python train.py --input="waveform_16khz" --decoder_mlp_ratio=4 --decoder_inner_norm=true --ema_decay=0.99 --weight_decay=0.1
Rows from block 3 of the text decoder of a small encoder-decoder audio transcriber, named by matrix and row number. Rows with one number belong to one neuron. Each number is 128 + 32 x the weight over its row's rms, rounded and kept within 0 to 255. All counts start at 0.
After each neuron's rows are labels from the 100 texts, of 14976, where the neuron reaches its highest value: "tokens" is the input token at the peak. Only what is clearly more common there than usual is listed. The data: read English sentences (LibriTTS-R). In brackets: how many of the 100.
# fc1: MLP up (decoder.blocks.3.mlp.fc1.weight, 1024x256), inputs 208-255
# fc2: MLP down (decoder.blocks.3.mlp.fc2.weight, 256x1024, transposed), outputs 208-255

fc1.602 [156 146 146  81  65 114 129  93 123 150 169 122 139 110 181 120 156 133 131 150 135 144 115 187 156  40 136 147 130 121  86 102 143  92 100 146 166 146  99 155 106 118 122 140  82 160 146 139]
fc2.602 [106 162  65 121 122  90 124 142 167  89 113 105 132 172 142 185 135  54 166 150  29  95 100 102 105 121 147 132 183 156  98 127 179 109 164 130 119 144 149 114  79 101 105 153 136 106 170 113]
tokens: "o" (46); "u" (24)

fc1.560 [ 92  81 130 150 137 187 137 183 112 145 157  84 159  87 135 140 101 134 106 138 133 149 164 142 187 136 164 175 166 116 155 188 139  67 206 151  95  81 166  66  88 126 177  97 121 118 151 129]
fc2.560 [118 140 114  96 140  86  86 119 120 104  57 107 138  75 145  83 111 109  59 113  75 146 104 116 128 149 131 142 154 102 131 107 123 149 150 192 167 131 147 168 154 109 123 206 148 120 145 127]
tokens: "h" (48); "q" (19); "o" (16); "x" (11)

fc1.502 [132 152 147 145  59 141 102 183 200 134 157 120 188 137  92 144 110 116 150 105 134 140 151 113 146 140 155 125  90 134 153  95 153 109 173 120 149  93 130 149 114 151 118 184 150 159 152 121]
fc2.502 [ 61  68 138 131 132 103 147  82 102 121 112 139 175 124 154 162 160 162 115 220 137  72 106 123 173 107 119  92 110 145 212 124 116 138 133 106 133  90  84 152 150 106 146 200 164 149 127 109]
tokens: "o" (46); "r" (38)

fc1.691 [142 163 114  90 141 108 124 144 156 103 126 243 178 119 131  92 107 150 150 119  93 131 187 168 153 138 110 149 153  75 120  92 126 106 122 117 181 115  91  72 157 120  63  95 124 104 151 114]
fc2.691 [112 123  69 138 145  99 155 108 149 151 118  94 159 166  97 201 129 158 133 137 153 158  84 140 106  73 173 117 108  98 163 157  93 166 143 132 103 133 146 140 100  59 116 114 125 109 131  85]
tokens: "s" (74); "t" (19)

fc1.438 [177 122 112 119 142 162 153 130 144 133 150 135 165 108 128 152 102 120 126  53 101 149  90 165 139 123 131  70 177  95  79 119  98 143 182 137  54 188  80  66  69 110  65 101 120 109 150 136]
fc2.438 [150 161 120 145 162 135 142 210 106 102 150 133  88 152  91 160 136 184 105  87 106 165 120  66 162  93 138 140 120  88  87 139 113  44 135 110  79  91  98  72 143 180 123 113 179 124 138 117]
tokens: "a" (58); "o" (42)

fc1.56 [152 108  97  70  99  96  96 114 140 147  77 124 107 140 133 162 140 173 100 152  63 177  81 179 144 145 101 119 170 106 119  99  84 105 121 131 202 141 129 133  96 143 152 151 104 107 156 194]
fc2.56 [100 128  81 146 160 123  89 145  85 111 154  88 166  69 182 119 161  66 120 148  83  88  87 157 150 177  99 158 112 147 115  95 137 150 165 101 126 172 180 182 167 140 112 119 161  93 133 116]
tokens: "o" (84)

fc1.500 [200 124  52 128 141 142  94 120 204 102 124 154  97 187 104 161 110 133  81 148 139 100 128 181 112 138  98 106  82  64 181  89 122 150  73 190 114 102 102 137 160 138 165 140  91  70 118 109]
fc2.500 [106 165 190 148 112   0 116  81 122 119 103 126 123 112 160 106 177 168  82 135 143 143 116 157 142 118 185 133 112 190 136  85 130 126 126 150 115 132 133 126 161  95 108 149  61 116 155 126]
tokens: "f" (46); "o" (25); "k" (10); "r" (10)

fc1.16 [128 123 184 112 112 158 149 165 117 112 112 162 101 145 119 143 138  86  99 144  96 186  88  69 146 126  93  89 185  90 110  98 170 165 136 140 155 159 166 131  63 114  92 174 145 103 112 109]
fc2.16 [129  82  83 111 121  97  97 159 157 121 148 127 113  97 158 129 122 149  80 132 128 133 119 163 178 132 147 140 132 188 111 103 128 127 212 149 101 128 106 182 184 133 182 107 118 105 125 128]
tokens: "f" (41); "w" (25); "o" (23)

fc1.377 [ 77 111  77  86 152 110 102 142 151 116 150 110 156 105 168  96 103 127 125 187 164 150  56 100 142 127 147 202 165 101 106 159 108 141 141 131  99  98 220 178  97 140 161 133 150 186 151 143]
fc2.377 [113 159 162 149  87 160 166 143 141  70 137 122 140  95 155 185 149 118 124 172 118 162 167 102 136 115 112 128 118  85 138 108  94 126 176 158 124 170  42  62  80  55 115 162 101 128 165 116]
tokens: "s" (49)

fc1.595 [139  83  79  96 168  64 110 156 174 143 147  97 119 106 110 128 120 120 107 114 123 140 140  92  89  78  92 123 134 125 109 112 132  91 143 150  53  77 136 196 146 105  97 108 178  95  98 159]
fc2.595 [148  75 150  88 137 104 139 132 114 104 109 182 173 156 128  93  90 110 171 130 156 168 109 120  58 120 139 152 162 120 134 173 164 190  84 169 134 133 188  51 130 118 107 122 142 125 170  67]
tokens: "t" (64)

fc1.497 [110 180 111 173 148 126 145  91 156 130  92 115 123 113 102 124 151 154 161 126 119 121 123 121 190  81 155  88  79 109 134 108 112 149 115  76 156 134 149 176 171 132 163 115 160  93 110 187]
fc2.497 [126 119 120 157  74  84 113  92 117 100 139 142 163 110 159 166  95 150  66 116 122 110  89 110 154  98 140 174 109 159 177 169  64 132 138 122 130 182 183 155 153 155 115 139  81  84 135 115]
tokens: "a" (41); "o" (35); "h" (16)

fc1.757 [140 139  75 144 141 130 165 110 161 175 111 166 138 170 114  75 132 182  95 122 105  95 124 201  97 119  57  83 149  97 153  98 131 128 163 164 156 114 186 124  90 100 215 188  92 135 127 129]
fc2.757 [142 160 154 117 163 145 194 104 111 134 119 138  87 140 117  89 160 133 116 194  66 177 128  64 181 114 172 207  53 154 106 102 128 101 126 149 137 180 150  93 110 124 114 127 185 160 133 134]
tokens: "u" (83)

fc1.638 [ 93  84 167 183  85 162 110 120 148 130 200  96 164 104  40 173  94  85 124 144 161  99 141 108 147 178  99 114 124 181 152 109 128 159  76 123  99  97 127 147 129 116  85 179 146 161 102 143]
fc2.638 [108 159 127  74 182 112  46 110 112 124 149 175 146 134 150 100 127 181 126 109  90 106 121 147 137 104 119 203 155 142 132  97 127 156 152 176  92 158 127  98 138 135 148  99 123  89 130  89]
tokens: "f" (65); "r" (20); "p" (9)

fc1.404 [ 76 130 104  89 113 114 183  51 167 131 174 131 134 167 145 167 119 110  98 138  80 115  95 147 128 132 209 155 105 125 106  81 125 110 132 127  96  98 132  66 106 206 150  65 121 145 137 191]
fc2.404 [169 107 106 190 136 153 139 129 205 111  85 132  32  80  94 106 129 178 203  95 112 100 112  81 117 113 136 156 157 108 178 129 117 154 106 135 160 159 129 102 140 156  58 125 118 193 140 112]
tokens: " " (95)

fc1.362 [123  40  59 147 100 162 154 194 164 133 152 180 147 168  81  96 120 108 165 123 104 150 143 150 112 136 131 116  85 116 130  90  81 141 126  98 141 165  96 122  99 135 109 102 183 117 108  89]
fc2.362 [ 94 129 148 126 104 111 128 174 116 144 141  96 112 144 154 103 106 161 127 136 107 161 185 102  67 105  59 129 122 179 104  88 139  83 107 120 183  64 159 125 115 204 102  97 125 141 115 164]
tokens: "g" (34); "b" (18); "c" (17); "u" (12)

fc1.208 [141 114 166 152 124 160 120 126 108 136 147 111 149 102 128 105  89 153 109 147  81 131 144 102 177 193 109 101 136 199 115 114 147 157  96 117 108 145 166 115 141 121 188 123 101 142 193 130]
fc2.208 [ 83  86 143 147  91 114 108 164  65  80 146 149 143 114  90 144 174 111  77 152 114 179 135 111 139  82 152 145 141 113 164  56 147 147 166 107 120  73 158 172 154 169 124 164 137 149 136 118]
tokens: "a" (35); "l" (29); "u" (22); "p" (11)

fc1.755 [100 115 177 145  91 157 184 123 111 144  81 198 158 143 177 121  97  88 140 138 154 121 145 122 114 173 138 154 191 110 103 166 155 114 168 139  92  82 145 155 117 148 140 164 101 131 105 168]
fc2.755 [133 153 126 126  86 137 108 149 143 127 144 163 142 128  81 110 115 142  99 155 143 148 136 150  67 157 132 132 161 163 132 127 136 121 161 170  90 164 120 181 109 134 131  91 154 123 123 163]
tokens: "f" (44); "k" (22)

fc1.501 [165  85  62 124  64 101 210 156 119  53 103 130 144  84  89 195 125 112 168 174 126 144 102 129 157 172 127 141 128 201  96 183 179 110 165  93 131 148 179 186 118 143 162  98 164 135  98  94]
fc2.501 [ 68 160 133 103  85 119 143 108 150  99 144 133 100  94  73 128 189  91 158  60 196 101 131 173  91  73 130 107 127 116 123 167 135 130  72 118 184 100 109  95 176  99 150 195 161 158 152 148]
tokens: "a" (88)

fc1.178 [225  79 192 170 153 159 128 100  84 133 126 143 170 146 117 142 179  86 189 108 200 108 144 137  74 122 146 123 161 100 165 142 216  93 164 163 148 177  91 157 130 166 143 160  83 135 134 169]
fc2.178 [113  83 120 131 141 115 118 110  90  86 151 119  84 146 145 160 120  89 180 143  83 124  54  81 112  90 112 122 169 104 138 126 116 135 109 179 149 121 129 146 131  72 127 107 196 178 132 140]
tokens: "i" (88)

fc1.303 [102 159  51 155 100 146 111 144 123 145  88 142  83 160 148  78  88 146  99 122 132 150 147 131 171 109 162 106 162 102  82 130  56 161 173 130 145 101 126 167 152 127 134 105 112 128  94 119]
fc2.303 [210 142  41 113 154 137 149 112 109 113  99 103 136 150  60 186  90 110 150 149 132 156 173 129 154 152 135 144 128 146 111 132 127 125 124 111 142 175 145 103 173 119  89 135 115 163  80 111]
tokens: "t" (71); "b" (15); "v" (14)

fc1.540 [118  99 124 174  88 172 111 143  63 154 141 126 186 155  85  92 181 119 137 138  90 133 150 172 149  95 166 158 102 113 129 152 147 146 138 172 143 116 158 136 133 131 161 155 114 119 143 128]
fc2.540 [ 93  99 156 186 169  67 129  92  97  75 146 128 121 139 168  76  98 100  72 141 139 125 119 162  95 183 139 134 219 151  79 123  72 168 128 128 180  80 117  56  94 114 164 112  70 106 131 119]
tokens: "i" (100)

fc1.307 [136 118 137 115 122 143 193 121 107 116 157  85 106 193 156 113 107 118 133 151  99 110 133 101  98 155 128  69 147  66 183  70 189  88 209 116  87 159 128 178 117 146 130 159  57 116 124 140]
fc2.307 [117 133 143  72 113  88 101 151 115 120  94  91 140 123 116 104 104  71 168 165 117  96 161 133 115 127 180 113 171 103  82 134 192 138 100 144 102 159 115 160  95 159 166 118 128 201 179 176]
tokens: "o" (46); "i" (31); "q" (15)

fc1.368 [ 86 166 136  90 110 168  82 120 159 149 159 114 213 116 117 112 119 173  51 137 110 141 155 133 108 142 120 162  86 126  98 170 104 117 109  25 103 113 181  82 169 188 102 131 109 159 128 154]
fc2.368 [137  96  79 105 162 163 123 139 166 176 142 106 119 115 159 146 146 149 163 164 143 139 126 138 133 112  93 136 128 149  97 179 150 132 130  96 128  45 130 110 146 162 132 132 157 110 134  81]
tokens: "h" (94)

fc1.451 [117 147 177 167  85 129 109 121 129  84 130 125 154 193 131 181 108 124 126 135 115 126 135 174 101 117 112 146  55 142 185 119 135 148  90 155 127  27 123  93 155  96 123 145 155  74 118  94]
fc2.451 [ 97 220 121  98 184 200 133 143 125 180 151 104 115  98 143 102 127 126 184 162 175 104  94 139 199 140 148 156 181 135  81  81 135 156 148 200 112 137  89 116 114 147 119 144 110 149 147 177]
tokens: "h" (92)

fc1.487 [145  79 140  73 139 145 136  70 127 132 150 121 150  79 109 151 179 126 161 117  86  97 125  80 112 181 134 154  91 140 163 110  95 113 123 148  46 207 119 119 134 102 106 102 111 147 139 138]
fc2.487 [101 110 123 140 161 105 118 186 145 112 157 103 141  67 118 129 159 103 125 142 139 100 153 120 139 133 134 154 164 143  97 133 133 131 135 169 167 161 146 228  63 139 134 155 148 153 162 104]
tokens: "e" (60); "u" (37)

fc1.221 [ 96  97  93 122 102 153 100 148 160  85 132 111  78 144 128 150 185  95 129 112 136 140 162 154 146 142 126 181 107  96  70  25 114 137 107 129 117 111 128 129 117 155 100 122 188 116  73  69]
fc2.221 [114 184  99 129  97 160  91 164 146 152 151 127 103 159 140 186 176 141 107 116 119 121  39 142  75 128 134 132  96 102 145 141 124  91 150 108 170 124 170 133  68 116 165 129 152 162 209 156]
tokens: " " (98)

fc1.603 [145 144  93 152 143 131 141 160 121  41 104 138  52 159  90 123 146 150 116 106 118 110 110 153 116 140 171 194 126 119 129  54 105 151 144 127 115 145 107 186 161  83  32 151 153 155 123 128]
fc2.603 [178 137 121 152  66 176 123 134 106 160 140  87 169 191 100 130 169 108 165 115 125 127 126 154 114  92 137 131  92  85 159  88 154 114  85  95 157 146 100 156 160 180 133 147 164 102 132 119]
tokens: " " (54); "<end>" (46)

fc1.459 [122 127 176 120 110 127  64 126 133 206 141 149 101 105 132  94 110 143 135 137 138  91 205 187 170 145 144  97  91 126 103 110 174 142 137 130 169 151 133 184 112 129 146 125 139 120  79  77]
fc2.459 [150 123 179 109 128 138 157 136 138 101 155 122  74  80  77 125  72 175 133 148  84 137 109  94 153 130 103 163 138 110 120 145 172 124  94 208 117  92 147 168 146 101 156  74 116 141 180 140]
tokens: "i" (47); "a" (40)

fc1.400 [172 104 138  99 122 207 150 122 103 135 161 173  99 107 187 185 138 150 156 137 129 124  96 156 167  82 168 102 137 129 142 150 157 124  55 138 133  45 152  96  94 144 104 132 129  88 119  68]
fc2.400 [108  86  83 158  99  69 184 122 123 121  92 143 199 157 126 176  83 157 148 148  60 125 118 132  61 170 141  81 182 136 127 157 109 125 160  47  85 175 110 140 176 122 151 190 112 110 186 124]
tokens: " " (96)

fc1.374 [133 171 123  96  92 119  90 115 112 126 123 116 140 136  88 122 107 174 109 118 101 141 153 115 163 194  82 128  85 153 131  86  57 157  78 100 120  96 118 134  79 141 138 103 167 120  73 163]
fc2.374 [112 119  57 106 123  87 128 108 139 160 122 143 113  60 170  70  57 106 101 155 149 161 138 147 125 158 151 150 132 166  75  67  94 150 132 134 136  99 163 125 112 134 106 146 138 123  78 125]
tokens: "u" (53); "i" (38)

fc1.84 [118  98  71 173 105 135 123 150  96 134  88 112 159  79 125 103 141 118 156 104 200 130 137 126 182 148 166 138 125  81  95 116 134 116 129  95  98 102 118 128  93 147  70 134 150 104  69 112]
fc2.84 [119  93 136 158  56 101 120 103 176 105  97 134 183 140 140 142 199 124 132  56  89  79 127 138 192 131 229 154 147 123 106 104 157  99 130 184 118 156 149 142 122 117 106 109  66 154 139 110]
tokens: "e" (80); "m" (20)

fc1.468 [166 131 156 150 156 109 116  94 127 101 158 131 122 148 127 118  95 186  84 110 137 132  89 112 146 118 136 130 178 129 114  98 131 140 136 108 141 136 104 142 126 136 122  42 123 112 106 114]
fc2.468 [152  93 125 136 186  55 106 172 137 139 101 143 133 184 144 120 112  84 102 182 170 106 107  96 153 117 127 141 132 123 140  99 110 173 121 206 120 111 128 131 108  89 156  97 100 180 146 131]
tokens: "g" (100)

fc1.369 [150  91  51 166 157  73  93 182  66  86 114 117 127 175 154 154 196 119 174 150 170 139 123 145 102 109 134 117 119 199 105 163  87 118 133 175 167 109 161 119 130 126 126 146 132 145 159 126]
fc2.369 [146 146 140 136  82  78 144 167 112 120 113  55 195 104 166 154 105 163 128 147 119 159 156 158 176 111 140 167 110 109 140 136 155 134 109 130 145 116 125 181 174  93  93 175 105 145 118 140]
tokens: "t" (42); "c" (29); "u" (25)

fc1.455 [124 133 148 156 153  81 178 159 142  96 108 157 133 128 163 108  97  98 137 121 115 127 121 139 159  86 106 127 124 142 138 155 118 107 109 132 100 168 166 132 193 146 103  90  94 168 161 165]
fc2.455 [140 188 129 142  73  56 129 107 131 143  73 116 125  93 185 125 166 127  94  84 133 137 148 183  78 144 123 137 149 125  69 144 152 110 148 110  89 135 124  79 122  94 138 163 134  94 137 153]
tokens: "s" (73); "d" (20)

fc1.228 [100 121 116 116 146 153 120  96 118 122 125 147 123  63  95 181  83 168 127 132 164 184 117  83 121 114 152 233 128 108 130 138 126 162  96 122 133 142 101 117 109 191 145  99 131  76 201 131]
fc2.228 [161 160 132 123 137 176 128 196 115 121 177 145 119 161 142 103 165  94 150 111 161 158 172 186 169 136 187  46  79 134 176 108 121 160 179 100 105 123 113 168 159 124 159 171 119 107 119 147]
tokens: "i" (56); "a" (40)

fc1.133 [ 97 128  96 107  97 191 129 139 117 128 179 139 202 109  77 153  81 142 110 154 124 114 173 101 109 160 179 151 123 145 126 170 172 169 129  99 119 123 195 154  92 105  94  98 179 142 167 202]
fc2.133 [131  86 182 157 121 139 124  99 102 106 159 131 141  99 174 128 100  70 128 108  72 143 136 180 105 161 141 119  76  71 153 120  84 142 169 146 113 163 105 118 112 148 145  72 118 110 137 122]
tokens: "g" (77); "u" (20)

fc1.466 [ 73 150  91 118 120 156 157 122 135 166 157 184 162 170  81 173 168 126 126 193 130 138 152  92 162 141 102 153 136 145  85 102 127 189 135 114 143 178  97 158 111 126 139 142  99 158 111 164]
fc2.466 [ 65 100 110 115  79 151  91 117  42 134  95 127  80 142 136 104 109 163  78 174 161 115 114 157 150 172 121 127 148 150 102 137 174 177 207 103  98 110  99 116  88  96 117 171 108 103 102 148]
tokens: "f" (31); "o" (30); "a" (21); "v" (7)

fc1.474 [ 83 104 151 125 179 119 152 137 130 178  81 165 163 119 133 131 136 128 187  87 131  79 145  86  82 198 101 124  92 164 113 187 106 121  83 155  99 129  77  80 196 101 108 104 144 177 148 116]
fc2.474 [125 114 111 109 141 185 144 113 114  99 189 148 127 127  55  75 147 114 136 118 220 107 138 123 116 140  87 181 155 127 134  74 135 121 127 113 135 100 140  97 122 108 140 126 141 137 132 137]
tokens: "a" (64); "o" (15); "l" (11); "r" (9)

fc1.413 [169 204  53  76 178 105 125 152 148 153 109 156 123 149 148 106 150 103 182 145 125 144 134 138 159 120 143 159 155 191 145 103  99 116 114 189 108  81 163 122  88 120 184 164  76 142 107 110]
fc2.413 [103 139 158 102 138 193 140 144 135 107 186 107 162 112 157 238 118 183 117 141 167  86 126 121  62 131 111 126 108 111 120 136 120 156 104 140 198 132 121 146 127 114 157 132 106 112 131 157]
tokens: " " (66); "i" (12)

fc1.436 [140 146  87  77 122 163 156  44 146  97 124  88 109 179 137 193 162 129 112 164 109 104 128  91  95  66  91 108 145 140 101 164 100 132 137 149 118 104  95  82 163  59  85 169  90 117  57 103]
fc2.436 [100 210 167 140  84 149  96 177  82  87 153 158 145 122 144 154  89 108 158  55 183 145 104 153 106  69  96 108 189 146 123 151 141 121  74 136  91 106  91  88 120 106 161  82  99 157  87 152]
tokens: "t" (92)

fc1.8 [143 178 111 146 108 202 190 152  85 124 119 171 175 148 132 172  66  90 151 121 103 101 139 173 123  85 124 155 189  93 171  54 182 121 117 162 144 159 193 109  56 110  55  79 158 161 112 150]
fc2.8 [157 159 120 105 113 108 113  93 130 164 136  92 123 127 112 139  94 130 121  97 123  65 108 108  84 149 128 135 148 126 136  59 135 119  99 130  98 168  97 130 157 130 131 104 104 161 133 166]
tokens: "i" (48); "s" (14)

fc1.239 [104 135  79 107 107  76 155 109 164  77 110  56 119 101 106 104  98 162 136  89 168 116  94 214 164 107 141 127 165 152 124 173 127 189 127 102 105  89  76 119 156 163 116 139 156 158  68 178]
fc2.239 [201 147 154  59 134  70 139 158  87 178 122 140  79  72  65 110 170 112 208 169 154 106 142 122 144 115 128 165 121 149 102 191 129  94 135 190 110 156 110 131 132 151 106  99  96 115 105 114]
tokens: "a" (63); "o" (26)

fc1.590 [200 171 146 128 132  91 151  63 147 115 142 155  85  66 125 132 127 129 188 172 144  95  98  93  90 109 144 173 168 130  87 147 141 164 104 181 134  92 140 107 133  98 194  72 148 123 135 137]
fc2.590 [ 95 126  61 131 216 139 124 153 143  66 156  62 144 145  87 170  86 129  87 101 108  91 124 193 205 143 103 164 103  77  69 122  81 195 116 113 186  99 140  94  95 122 112  76  68 106 152 128]
tokens: "a" (43); "p" (39); "o" (14)

fc1.584 [140 125 132  72 178 129 146 159 130 139 154 114 137 118  79 107 139 145 103 150 111 183 125 141 186 129 157 144 144 160 153  79 138 195 149 128 147 104 141 175 176 149 108 106  38 142  87 165]
fc2.584 [129 139 130 126 148 137 133 136 118 116 150 127 109 139 112 171  71 120  97  97 163 136 130 105 164 161 132  69 148 177 129 135  26 148 154 156 152  95 149 121 151 174 117 134  56 116 122  93]
tokens: "u" (88); "v" (9)

fc1.134 [132 150 145 111 165  90 110 146  92 126 140 187 167  81 116 152 121 201   0 116  93 180 123 161 169 120 132 114 123 102  69 156 115 150 103 174 133 130 135 126 117  92 129 138 162 101  89 152]
fc2.134 [ 76 153 158  78  83 100 102 169 142  81 138 151 156 111  92 137 125 118  98 177  76 162 185 119  98 155  84 128 181 180 122 180 134  73 119 131  96 138 150 120 168 141 148 153  73 107 108 113]
tokens: "g" (63); "u" (8); "b" (7)

fc1.162 [117  92 110 143  88 150 133  82 126  83 114 118 157  51 141 127  87 129 164 128 134 162 127 199  89  94 117 146 149 183 185 138 111  75 112 127 131 157 152 155 138  87 107 116 122 119 143 172]
fc2.162 [134 103  77 105 107 121 220 153 108 170 117 180  88 163  73 122  97 176 187 145 162 152 138  63 140 116  54 109  63 143  92 133 126 115 151 168 171 127 133  99 126  65  79 122 189 125 164  83]
tokens: "u" (77); "o" (17)

fc1.151 [114 174 109  98  95 125 104 102  85 127 109 122 127 129 120 137 121  96 121  49  97  90 119 135 183  99 180 112 116 154 150 148 123 188 101 171 144  55 148 116  85 120 122 143  76 146 134 176]
fc2.151 [160 102  83 163 163 153  64 148 121 151 103 147 141 144 105  91 170 139 148 121 106 149 154  99 111 117  81  97 110 179 111 192 100 159  63 159 157  90 126 130 115 105 109 103 116 138 168 118]
tokens: "i" (48); "u" (28)

fc1.664 [130 144 171 127  93 131  57 126 114 119 150 119 125 174 138 169 116 115 141 101 171 114 131 108  79 131 100 131  66 138 184 156 137 164 102  82 130  81 165  42 130 137 165 166 101 124 121 131]
fc2.664 [114 130  77 149 115  90 142 153 142 132 175 152 124 102 123  51 148 106  80 118 132 121 125 163 116 117 129 153 128 104  90  80  97 109 119 131 131 128  93 110  85  94  80 141 135  62 119 139]
tokens: "h" (100)

fc1.479 [149 144 127 162  86 158 126  97 169 134 177 141 114 115 107 107 109  98 152 126 112 114 156 121 140 191  96  72 106 113 173 129  90 150 157 156 109 118 154 101 139 148  99 170 150 188 144 151]
fc2.479 [121 124 168 140 153 116 141  63 152 107 102 121 138 160  85 175 116  96 162  84 172  87 114  98 146 130 136 165 125 144 165 111 126 176 160  93  70 136 122  95 166 210  78 151 185 102  85 145]
tokens: "s" (91); "v" (7)

fc1.119 [129 174 126 184 136 165 106 137  86 140 148 160 145  80 116 118 143 132 120 131  80 108  97 158 149 109 156 152 128 143 119 186 129 173  94 116 174 101 144  98 126 179 186 164 111  89 123 113]
fc2.119 [ 98 154  67 180 126  74 141 140 135 127 131  62 106 126 138  81 108  93 121 142  96 123 144  80 102 132  68  76 167  98  82 105 188 168 108 105 127 157 122 122 148 120  79 186  70 179  97 164]
tokens: "t" (82)

fc1.328 [101 162 127 109 115 101 128 149 143  62 150 108 141  65  95 163 130 140 158 157 134 169 127 206 181  80 156 149 157 112 132 105 137 137 166  95 133 137 103 168 157 127 159 125 163  66  78 176]
fc2.328 [112  32  88 122 165 135 117 116 106 105 178 146  89 108 141 109 187  98 117 120 111 134 136 140  85  35 177 115 117 115  97 125 171 126 107 149 189 128 199 125 151  58 131 139 142 126 144  80]
tokens: "s" (48); "o" (41)

fc1.219 [179 194 141 159 108 159 130 125 125 143 161 141 181 161 155 129 131 159 151 151 100 142 160 146 161 143  98 164 129 105 103  74 100 151 112  66 160 127 159 167 110 111 129 160 103 114 157 115]
fc2.219 [137  88 178 112 134  60 149 100  91 124 161 208 135  81 168 131 117 159 105 206 135 135 167 135 133 145 126 164 109 164 108  99 135 116 129 151 152 130 130 161 133 144 150 143 140 121 184 143]
tokens: "g" (56); "e" (37); "v" (7)

fc1.288 [150 120 164 172 143 133 146 118 122 145 145 195 121 102 112 130  96  79 148 140 149 178  27  96 148 163 147 124 106 144 123  75 144 120  79 170 154 104 103  73 160 103 137 149  74 119 129 113]
fc2.288 [141  80 119 208 147 137 145 137  94 121  97 147 212 144 135 152 128 154  68 181 106 124 112 150 146 117 159 125 136 136 161 150 114 112 149 172 117 114 138  96 118 163  96 138  94 136 106 145]
tokens: "o" (64); "a" (18); "i" (17)

fc1.750 [141 115 148 125 125 108 100 150 137 143 174  96  59 104  97  80 165 132 164 121 146 197  96  98  47 131 131 149 106 111 232  87 143 146 121  81 135  84 116 103 166 136 118 170 150 100 114 113]
fc2.750 [166 111 129  88 191 137  99 127 113 114 110  98  86 149 110 132 104 102 147 104  83 117 102 139 112  62 111  72 147 127 178 185 151 108 169 146 104 120 132 182 115 134 144 217 134 131 118 136]
tokens: "o" (33); "i" (23); "r" (16); "n" (12)

fc1.31 [127 132  68 150 194 155 113 111 139 109 134 116  89 130 173 178 127  85 138  60 134  85 186 136 135  94 145 145  67 139 126  80 133 129 138 116 136 162 111 136  92  92 184 112 167 188 124 133]
fc2.31 [106 154 162 100 158 126 129 100  90 159 101 170 154 121 127  87  68 162  79 129  63  64 103 127 146  95 170 155  99 146  84 145 124  69  88 145 131 168 144 122 152 143 130 143 145  43 113 123]
tokens: "g" (48); "t" (44)

fc1.337 [171 172  93 184 198 122 163 133 153 176 181  78 157 151  87 134 117 194 150 115 132 165 157  91  66 104 112 174 201 147  57 167 116 142 126 148 121  98 151  95 109 131 132 139 144 139 140 151]
fc2.337 [150 199 146 131 100 107  64 113 135 179  92 128 135 125 148 140  81 149 165 137 151  71 160 170 149 176 116 174  81 144 120 160 106 140 124 209 137 121 192 138 103 126 118 102 164  65  17 134]
tokens: "o" (77); "e" (23)

fc1.357 [100 119 164  84 138 102 105 150 145  62 127 161 133  86 124 163 191  89 103 105 191 167 107 144 156 137  71 132 152 102 100 114 127 181 121  91 132 148 132 153 125 120 109 126 179 103 115 119]
fc2.357 [ 96 130  98 149  93  50 142 102  94 115 188 183 161 114 210 145  88 176 136 158  87 116 161 151 109 140 127 118  91 164  80  88 146  43 152 172  55  76  64 106  99 107  92 142  96  98 114 139]
tokens: " " (51); "'" (26); "p" (12); "<end>" (8)