config = dict(
    encoder_arch='convnext',
    encoder_norm='layernorm',
    encoder_drop_path=0.1,
    encoder_num_experts=16,
    decoder_prefix_bidirectional=True,
    residual_init='none',
    max_precond_dim=1536,
    one_sided=False,
    ema_decay=0.99,
    batch_size=64,
    lr_schedule='wsd',
    adamw_weight_decay_other_params=0.05,
)
Rows from block 4 of the audio encoder, named by matrix and row number. Each number is 128 + 24 x the weight over the matrix's rms, rounded and kept within 0 to 255. All counts start at 0.
# f: depthwise width-3 conv (encoder.blocks.4.mixer.f.weight, 128x1x3, trained with AdamW), a 3 kernel
f.0 [166 129 106]
f.1 [133 161 146]
f.2 [113 112 161]
f.3 [131 116 165]
f.4 [ 90 127 128]
f.5 [116 117  94]
f.6 [167 129 114]
f.7 [111 132 173]
f.8 [148 121  93]
f.9 [100 125 165]
f.10 [115 106 164]
f.11 [106 118  96]
f.12 [127 128  81]
f.13 [ 94 138 142]
f.14 [111 114 164]
f.15 [159 143 101]
f.16 [130 136 171]
f.17 [165 127 142]
f.18 [ 93 129 116]
f.19 [155 125  95]
f.20 [106 134  89]
f.21 [111 119 161]
f.22 [ 99 118 155]
f.23 [161 143 104]
f.24 [165 121 119]
f.25 [146 121  99]
f.26 [104 130 162]
f.27 [ 71  93  75]
f.28 [ 86 125 137]
f.29 [167 134 129]
f.30 [ 94 142 144]
f.31 [ 89 113 145]
f.32 [103 106 123]
f.33 [163 135 108]
f.34 [102 148 155]
f.35 [139 126  88]
f.36 [159 114 109]
f.37 [ 90 112 119]
f.38 [103 130 105]
f.39 [164 130 156]
f.40 [142 118 163]
f.41 [100 158 144]
f.42 [119 107  98]
f.43 [150 144  93]
f.44 [151 116 157]
f.45 [150 112 107]
f.46 [ 94 143 138]
f.47 [ 91 141 114]
f.48 [ 97 131 156]
f.49 [141 142  98]
f.50 [128 127 177]
f.51 [121 123 171]
f.52 [128 138  91]
f.53 [151 125  97]
f.54 [ 98 117 104]
f.55 [155 123  88]
f.56 [ 90 119 116]
f.57 [163 133  97]
f.58 [139  99 159]
f.59 [ 96 115 159]
f.60 [ 90 136 112]
f.61 [139 145 162]
f.62 [ 95 147 146]
f.63 [151 133 161]
f.64 [105 127 161]
f.65 [ 89 140 137]
f.66 [ 91 127 152]
f.67 [117 141  90]
f.68 [ 91 127 121]
f.69 [ 96 145 159]
f.70 [163 130 106]
f.71 [108 139  97]
f.72 [147 143  97]
f.73 [102 133 165]
f.74 [ 91 115 106]
f.75 [114 145  99]
f.76 [107 106 118]
f.77 [ 98 116 142]
f.78 [111 129 169]
f.79 [125 134 176]
f.80 [163 122 120]
f.81 [ 90 122 142]
f.82 [ 89 113 122]
f.83 [127 141  88]
f.84 [163 108 130]
f.85 [119 157 101]
f.86 [142 146  91]
f.87 [162 120 140]
f.88 [ 95 137 122]
f.89 [122 142 159]
f.90 [119 114 165]
f.91 [138 151 144]
f.92 [102 126 101]
f.93 [146 106 100]
f.94 [ 97 128 100]
f.95 [154 108 152]
f.96 [105 118 103]
f.97 [155 124 151]
f.98 [168 114 117]
f.99 [143 136 167]
f.100 [ 98 107 157]
f.101 [152 127  90]
f.102 [125 145  92]
f.103 [119 126  90]
f.104 [131 128  82]
f.105 [164 114 112]
f.106 [140 116  91]
f.107 [137 118 167]
f.108 [164 148 126]
f.109 [140 113  95]
f.110 [166 124 109]
f.111 [125 129 169]
f.112 [155 110 152]
f.113 [101 123 159]
f.114 [139 150 158]
f.115 [159 146 106]
f.116 [ 87 124 124]
f.117 [102 103 137]
f.118 [ 94 114 121]
f.119 [128 137  83]
f.120 [143 157  95]
f.121 [150 147 144]
f.122 [159 143 149]
f.123 [102 140 104]
f.124 [160 142 137]
f.125 [ 90 131 149]
f.126 [126 141  87]
f.127 [123 161  99]